config = dict(
    dataset='retinal OCT scans (Kermany 2017)',
    crop_scale_min=1,
    norm='rmsnorm',
    norm_position='pre',
    num_experts=4,
    shared_expert=False,
    patch_size=[8, 8],
    lr=0.002,
    eps=1e-08,
    batch_size=64,
)
Rows from expert 1 of block 4, named by matrix and row number. Rows with one number belong to one neuron. Each number is 500 + 50 x the weight over its row's rms, rounded and kept within 0 to 999. All counts start at 0. Numbers have three digits each. After the name is the row's rms in percent of the matrix's.
# up: expert up (model.blocks.4.mlp.up, 4x192x192), inputs 96-191
# down: expert down (model.blocks.4.mlp.down, 4x192x192, transposed), outputs 96-191
up.98 096:610627435543470606475494503514474409562500480484574524535503472449519475484542586527534434511565499483506521456467449423453456519522486604480503450547632439414528449463508474500528503483495599521476565521495639432532546498567498425547487507537517481484553503471588578559519393495501418548
down.98 105:550530525535598600517498475552504490480483545474487507443565502455483494472521510387413568553512609445460493526520402469389546525457442547507414514575498476482537413464516406474482469379496542446497473472460520469399529544528580512483406533576488438594451468435539473583499559519517528470
up.99 121:480496477575525514544611528452488445502501431577504493484632582393534507519359496451490458560442489489579501535475486544532507513468484384471503566479488571515493441514392524526529496517472448512610512556440503444453428561497510444430459544482512536510501484497483545442573485484458487472
down.99 118:467490547471532601583497470498533578462456434491462569502521463481520487493445487529498526536478450520622455550380551559573490519486471355559442560529509572422536542546442553597494511438531486597569451511634509400511557456497472556509462476434474602523536411484546526383528535514509518489
up.100 099:516446549554514490575420442544496505512419563493526555529558476596400555502556564467508446482521540421482586497508519477514538395483509464472564614485466492490442426470516558501516555507456470512499557509404464501505592548581515517567507542537569448587576546488516457536473449472484495534
down.100 096:522518538549607471550483526606463493479579512511544487531479425523467510465487491576482536521454432565498449534463452482452455439580498463542485471549471473534447497412486621555533486436543396484495485427433523516553540437550488464518496509505468422543537414494506542476438440448448548532
up.101 089:435527446494526647493481592520516484542458519471529559547541524624525490467473525505518488494497553480498475495387516497559431646484517487526511496488442441462458425396443560517467513461473470420510551571506447498497511487532451425498521480499445469513558478576511423570555433487473565470
down.101 095:470524510507493519421568508469521586428537548454546498446467477540473495458471471555543493613527514503579477537500556413505441554469468477458457481478463502576542452428489532433517530585544505541545542462585483558509455531525485554510531532557401531539567461575596463564541619540460508529
up.102 090:496540473509522542488565536558521555527479504463431564545498531419491574479552423600501505600398488556405436529525524559529510567425540472519524389515449617563470541503512472454489604450492478472543547504587530503566484519536583441537526513484461526444471469553563538491471561511485444503
down.102 091:514518427514436496508513467480467598540517518457523459474529479484516528417459509481568469423499547495464515565531516488629473491512466543444517584573489543470493465438504459546442505573502473571396492485473585376474448534467516492501561538507536477466518411413583509487478419546507495490
up.103 077:431517486483443514514513486436457476533505479416536647493461554502496493520506377409609499382469408457388544563435444462569456522528469565505574511539497507533511475519440508515449580450465462519442515481467439503444574380391553464471517452449446490595531449465471433497528507472486556449
down.103 083:506551572519516624458498465505490424474388519418492562514471561518498476485463386525530521532438554494504480561517489473442500564524569460491478476463546581557575469420512518513503504453569499535575533623503519533501560506502519522514542446515537571417584475533474567531506499482506487537
up.104 097:474525503496569521494463462494462401557467505524442520492477485484517477491520500390532547445582595471530468468344561541429503564525453515500477577438458474523482525526495575466451583520532559504497506444478593498470415507465514592493525365504501486443461479478575565523411449518547514468
down.104 108:482557475537558561529448500471483458411576613541454496460558534462524405517582462543518528592615595452550580425559557472528528402473524501447562468504524499579473466456464586410560500610507469483469577489599520469514455511462592443470463449467489479515436481601468475530531487508575584548
up.105 090:479617508465523461504485449449450489571453500600553470498476505481457458598393455513499542508483536512431502513455444488593472490511480502439453559504455465489439392471563473437493477531440524554523509498465533491519535488535465451445488442602568592412520513474517525421530452490459552460
down.105 089:327516529500549458531573455425473495481556558600544560478560515556473531521520480567441533497520567539530538610542484449538551511461476448510426419534479552564424559561465502498570493505676563532523408453387476434557451473487507469524594441554586599463505594511588483529484503516497468497
up.106 093:450501465519482500582443494462439454431491499481513511491533439498498465513496460514546510444542417520476542511426492505481553506486497561492576391516480529498582517450568499531537485534482528529504470430455496507511533575460449667536412610493445506401562525452515477492458492463470578423
down.106 098:467419428572478466474471436501512533568511520515503532462525491384490474524426468383497411593508510519476431504461454473481468525528470501554532417551455514544466513393633449439556418420392484437455570474442465507525476562485514578505441475529545616616537593474501448550499554477520430562
up.107 104:537599472489411529467473427508454453577523529438500455471446472476491531558520527450549545463556528542519492525505624502503503537557558557547494447476493551489513611517501605474624560483558539482446558606469459486539442436464465514562475460453483516494494506515451526598445510492497542573
down.107 102:445511477558468469546417421563446516486505504552557511539508442463514515473540499497480394478502465474497406417512530540542540547453526485523427534445429488421476536572514574508523447462564540534469442576628470499433472454493447424477445445614528522520508465394485557511529546473529551517
up.108 118:502495402510420549451556564509457529502461538608521628523490584559469494522540644385495580509364505513607587489527505470498418513545450601566544523475478601477500425447565598462468453504443515536566542498573432488489485494493487446504429470498554492470507390584603505509593489530511486554
down.108 115:538494493523451554474489565501542479487476576529567505518424536460559454579427560491432531414468554437619533526481588490545420458499382587503609449493539494460518584532554510537535488518579490482452580492404423538461564451458487510499519573472658525408465552535528462462549540483540482536
up.109 104:456521575406549485454533469531579461574548490604529431561404558565421539540538501595499509482492467566485573501513476398537557473457462422430454493412550470511494415561564528492525546526586515485476530549524485483509454472609512439460556494500584509511481471633532523533537422466466508511
down.109 106:436531450522464569516566621489486540459514561475513507507487576569565524538465493504586570469552365508421496602485539478527511414493504564499526558563541476635453550540496556435433487521471528604533516479451539481523498486469460521539555477516461501433430422538466401452440489564510439560
up.110 073:488412526561486376519535443573460539573620507530512475582545574517471484458568456555481544448505414468553535585439448469533499445501466491429420574486521441503473459535571463560540502552465513495595400507412507569562453507543500504537493620549497424494500545549523477544444539407425519451
down.110 080:499468448497444504502463565449520463473477496553454489594519572513452571531418506492499433441512463524469557568468537394511506519513454448409563456539453397552418463423473423528519495486490513488435456476425449508500414419565509423532544497513552504507517450528505481531476497464558517498
up.111 092:504498589521477368452492533426451591458507547532458540474457578391535540428516415512463535410452543452491545585506525504532458540564516481513603471527483477543499489467585476616440516398446473522566463444412452531477469481471513534528502474440539530528498462487483473429536448471526584429
down.111 086:511547502478507492398526418500512468414441530508508445522532426493504489540507465471551443491388474504535495465534509526459507466510486636503544427419583460456528538469562615489500575507622571431465437533456504622553511534442430458517543449501562491489483520538547565479464500582618597449